{
  "model": "image classifier",
  "dataset": "photos of plants and fungi (iNaturalist)",
  "train_examples": 90422,
  "image_size": 64,
  "crop_scale_min": 1,
  "horizontal_flip": true,
  "targets": ["class", "order", "family", "species"],
  "num_classes": [11, 54, 120, 500],
  "arch": "resnet_bottleneck",
  "norm": "batchnorm",
  "activation": "relu",
  "drop_path": 0.2,
  "depths": [2, 4, 4],
  "kernel_size": 3,
  "stem": "single",
  "avg_pool_shortcut": false,
  "widths": [128, 256, 512],
  "mixing": "mixup",
  "loss": "cross_entropy",
  "init": "orthogonal",
  "residual_init": "none",
  "optimizer": "muon",
  "muon_scale": "match_rms_adamw",
  "lr": 0.0035,
  "momentum": 0.95,
  "nesterov": true,
  "orthogonalizer": "polar_express",
  "adamw_lr_other_params": 0.0022,
  "steps": 27200,
  "batch_size": 64,
  "epochs": 19.3,
  "lr_schedule": "poly",
  "final_lr_fraction": 0.01,
  "warmup_steps": 540,
  "weight_decay": 0.03,
  "adamw_weight_decay_other_params": 0.05
}
Rows from block 7, named by matrix and row number. Rows with one number belong to one channel. Each number is 500 + 25 x the weight over its row's rms, rounded and kept within 0 to 999. All counts start at 0. Numbers have three digits each. After the name is the row's rms in percent of the matrix's.
# convs1: 3x3 conv (model.blocks.7.convs.1.weight, 128x128x3x3), inputs 0-4, a 3x3 kernel for each
# convs2: expand pointwise conv (model.blocks.7.convs.2.weight, 512x128x1x1, transposed), outputs 0-36
convs1.82 102:478492460533538502492511490550559563531562552546529489527494504469464504480451492495480473486463479483453486463497462505518488458447454
convs2.82 097:484402502513516468519504502505498485497498495500499473396494523465487469490494498503511521501489503503448490530
convs1.83 097:529519497502520508468452475466512491466490468506499466459517504482538480490490546460456492502494490517501540501518542560500524510498499
convs2.83 100:492487504501483505490505496471495500490504496502498507494486480444511497537490494502478496502501499492461422476
convs1.84 104:462479484479499512493537537557502511557511545557521497471485505471511499525539500496465507494494498470489478475488470471518518467544554
convs2.84 096:515506504488539487478499501478493472521525497500501511471501479535525471484507498493488529498500498502507462517
convs1.85 097:522512477520544486521515493516485468508477481508481475502506476486502480457488465506520523511502516490484477453482463452492492474518509
convs2.85 103:490491496446502496516491493501501484500494487502498482429507473468447498460527494501484485495498500497465518438
convs1.86 098:532508473483502508510533501450466459469475477490442481470502481478523503483487530491487476489529491504466431547528535545499482553544533
convs2.86 095:511514504392505489499499486500497493538508496495500503520488498471484520499504488501496451503485499500441510488
convs1.87 101:533518527499520524512512534458491497467471507494517512507491490508517465453461490508535496503531508498506519467488497492464485474440466
convs2.87 111:491497498478507493480496503491497510517504507502498510480510472561545474517511500499465509498515502501511495486
convs1.88 108:496512531494556507468453449496481490508477491515522485548578543463505495483490477513497496481521471480501489474494483509527487540526511
convs2.88 099:480476494508507481478495497510499528529489514496495485546498481489482502534536511498502496504502503499521532460
convs1.89 096:503525504477536505487497438522519502551531522535531507449523471466561466479522478462482438548582489476509497474463491512492502479489489
convs2.89 089:509517490464435480497490495466499520504498510494499503462495491491498508485500491507541509493494495505527523408
convs1.90 102:482484470508486473468500480560524513527519489522494513502493452481446464536504528485499452491427473504521525503508494480496476500508512
convs2.90 097:486553500491462480492493497478504476518517519495500467506530496474505487540525506505532509499491504501513501491
convs1.91 095:503511549534506560497469488469477437478491461468461441501533564485519516450455531490480501497519515517489492488500464493525491478531478
convs2.91 095:494511498531491468516504500508500479428509488500493472521491491496487479484511500496472549505503493495521481563
convs1.92 099:463524510483556520488568529507518501532523519540541504466466468502520479515517509451475452482532464491453465559527544506492497486520515
convs2.92 091:497528503482474525488484490494505501498483493501494519435502490520534490491498501497490478498500503496537524527
convs1.93 099:495483509464477509514529532485480472497469460487506471558462511508487505472469489468441473498473483489489495501527509516523492539523498
convs2.93 109:505480502503489520510505507453493501476493495509492504468509495488559498497501487499497610495501498496474413514
convs1.94 098:497451515509507534520538571458503529462496505478491495497479459500476477521501489496512501496486475505490509479495528480483516482459513
convs2.94 094:501504500472460511459503497520500536556493508501502461441492560529467507484491495498531484512525502498488462487
convs1.95 099:476486473478515488490497494501485516494539509478500503475454483484508436454486469471457478488499500492491482479463483491458466493471473
convs2.95 100:519494500418451488508492496521496489523515505496505467467509545486496512486500498498480493502508501507561470497
convs1.96 092:531520504519511520512515506536527513497534511495512500502514564497513512476492506523547527566587549523526536500523484504543481526511509
convs2.96 109:502553500522534494482497498504497469508520466500503495546505506513486498522476512501495417501494497498462496469
convs1.97 092:497472461484507481483501477496477491491516476496510499505537534462508518500499516485472478480483487483484483531519545489494483474485474
convs2.97 107:486577500499474492532500501496501494503509494505499502472489420489495489471543493496509523502509492497451452541
convs1.98 097:534525507517493505508482512471450498486450493513555542451461477496488480502527481494480475484504504504508511511488471492480540502531521
convs2.98 094:489504500587527496514506495481498497480485508513507525489484502465540498469478509502519549499489491502462528490
convs1.99 094:456451459484547480487493474483482519512513497519522486466486465461469474450484483509503538512556528494484473464520479433493472455471465
convs2.99 093:514460500542484489523494500495502501484530483497495462479526443436460480421500488498492447495489497502510566487
convs1.100 099:503535477487522487516501517469460473502478472479450462444467420475463448468456460479488478487476467486481499534516517554571558578556541
convs2.100 103:485509501499499466524499498500504520501513472505496560551487478488587497505509501503507477500495501498473522510
convs1.101 098:508489478514489490481498511508539505515535481469462446512482499499517557486500515494475496475469481479485462515503462511541492486482438
convs2.101 095:488556501515422542555496501482502484502489484503508514547501461501506555483473499502437500501480498504505513478
convs1.102 090:507524508520477503519503491490511488529538492491530504439457446469444452529531491432444475447435473470495507560541561523495497509494527
convs2.102 114:490489499441502479506496495525510499497500501499492502513484503513492490503499507500480501496507500492515485521
convs1.103 095:502498522500500518525493546526552491532516501502530525476507552487548557515483517477493477487514469510476455501482515525507500501480481
convs2.103 114:500512500557460526486501502438497525501496501496499502461493469483471514471476502499524375502495501499509514532
convs1.104 111:524532513465443483516516522504504506533573544510475477470472455431510438563599514487475488499518515530504506527507514542525504517505506
convs2.104 105:482517499452421472510500498468495501500502515496500478516485481454507500508465502501493506499497500496491505472
convs1.105 104:531527512529541522554537534519479480498500489470468457485520500490492544487509496460502483508488496508518503522487491515492482510515490
convs2.105 102:549560498406549488513500497522499499501496542515504524537490512515507527559508505503519514499505500493485555545
convs1.106 096:495496490501485497501478477529569523514495485536550547470464488511469457496467467510482477514495496512484507520514503485463513515552532
convs2.106 106:505485497529493492487489509531504470478505502501502469479479523482469532569485505499526527497507503506490519434
convs1.107 109:494486535524548552533535498491489485500470454476518522418560569476494525523497458458512508488538492493457475557491455517465472485468522
convs2.107 099:496488499510498539477494501486497470464503547496496494580502557435530473503495503507494495499497490497479461540
convs1.108 103:494549515464533499504521490468451458469494503476470519508490518511486534498461485510528501516551503528501486524526519511521489532505527
convs2.108 099:496417499456397494482493508469505504531496500498511474528477482523458504477489496506513485500493502498507508494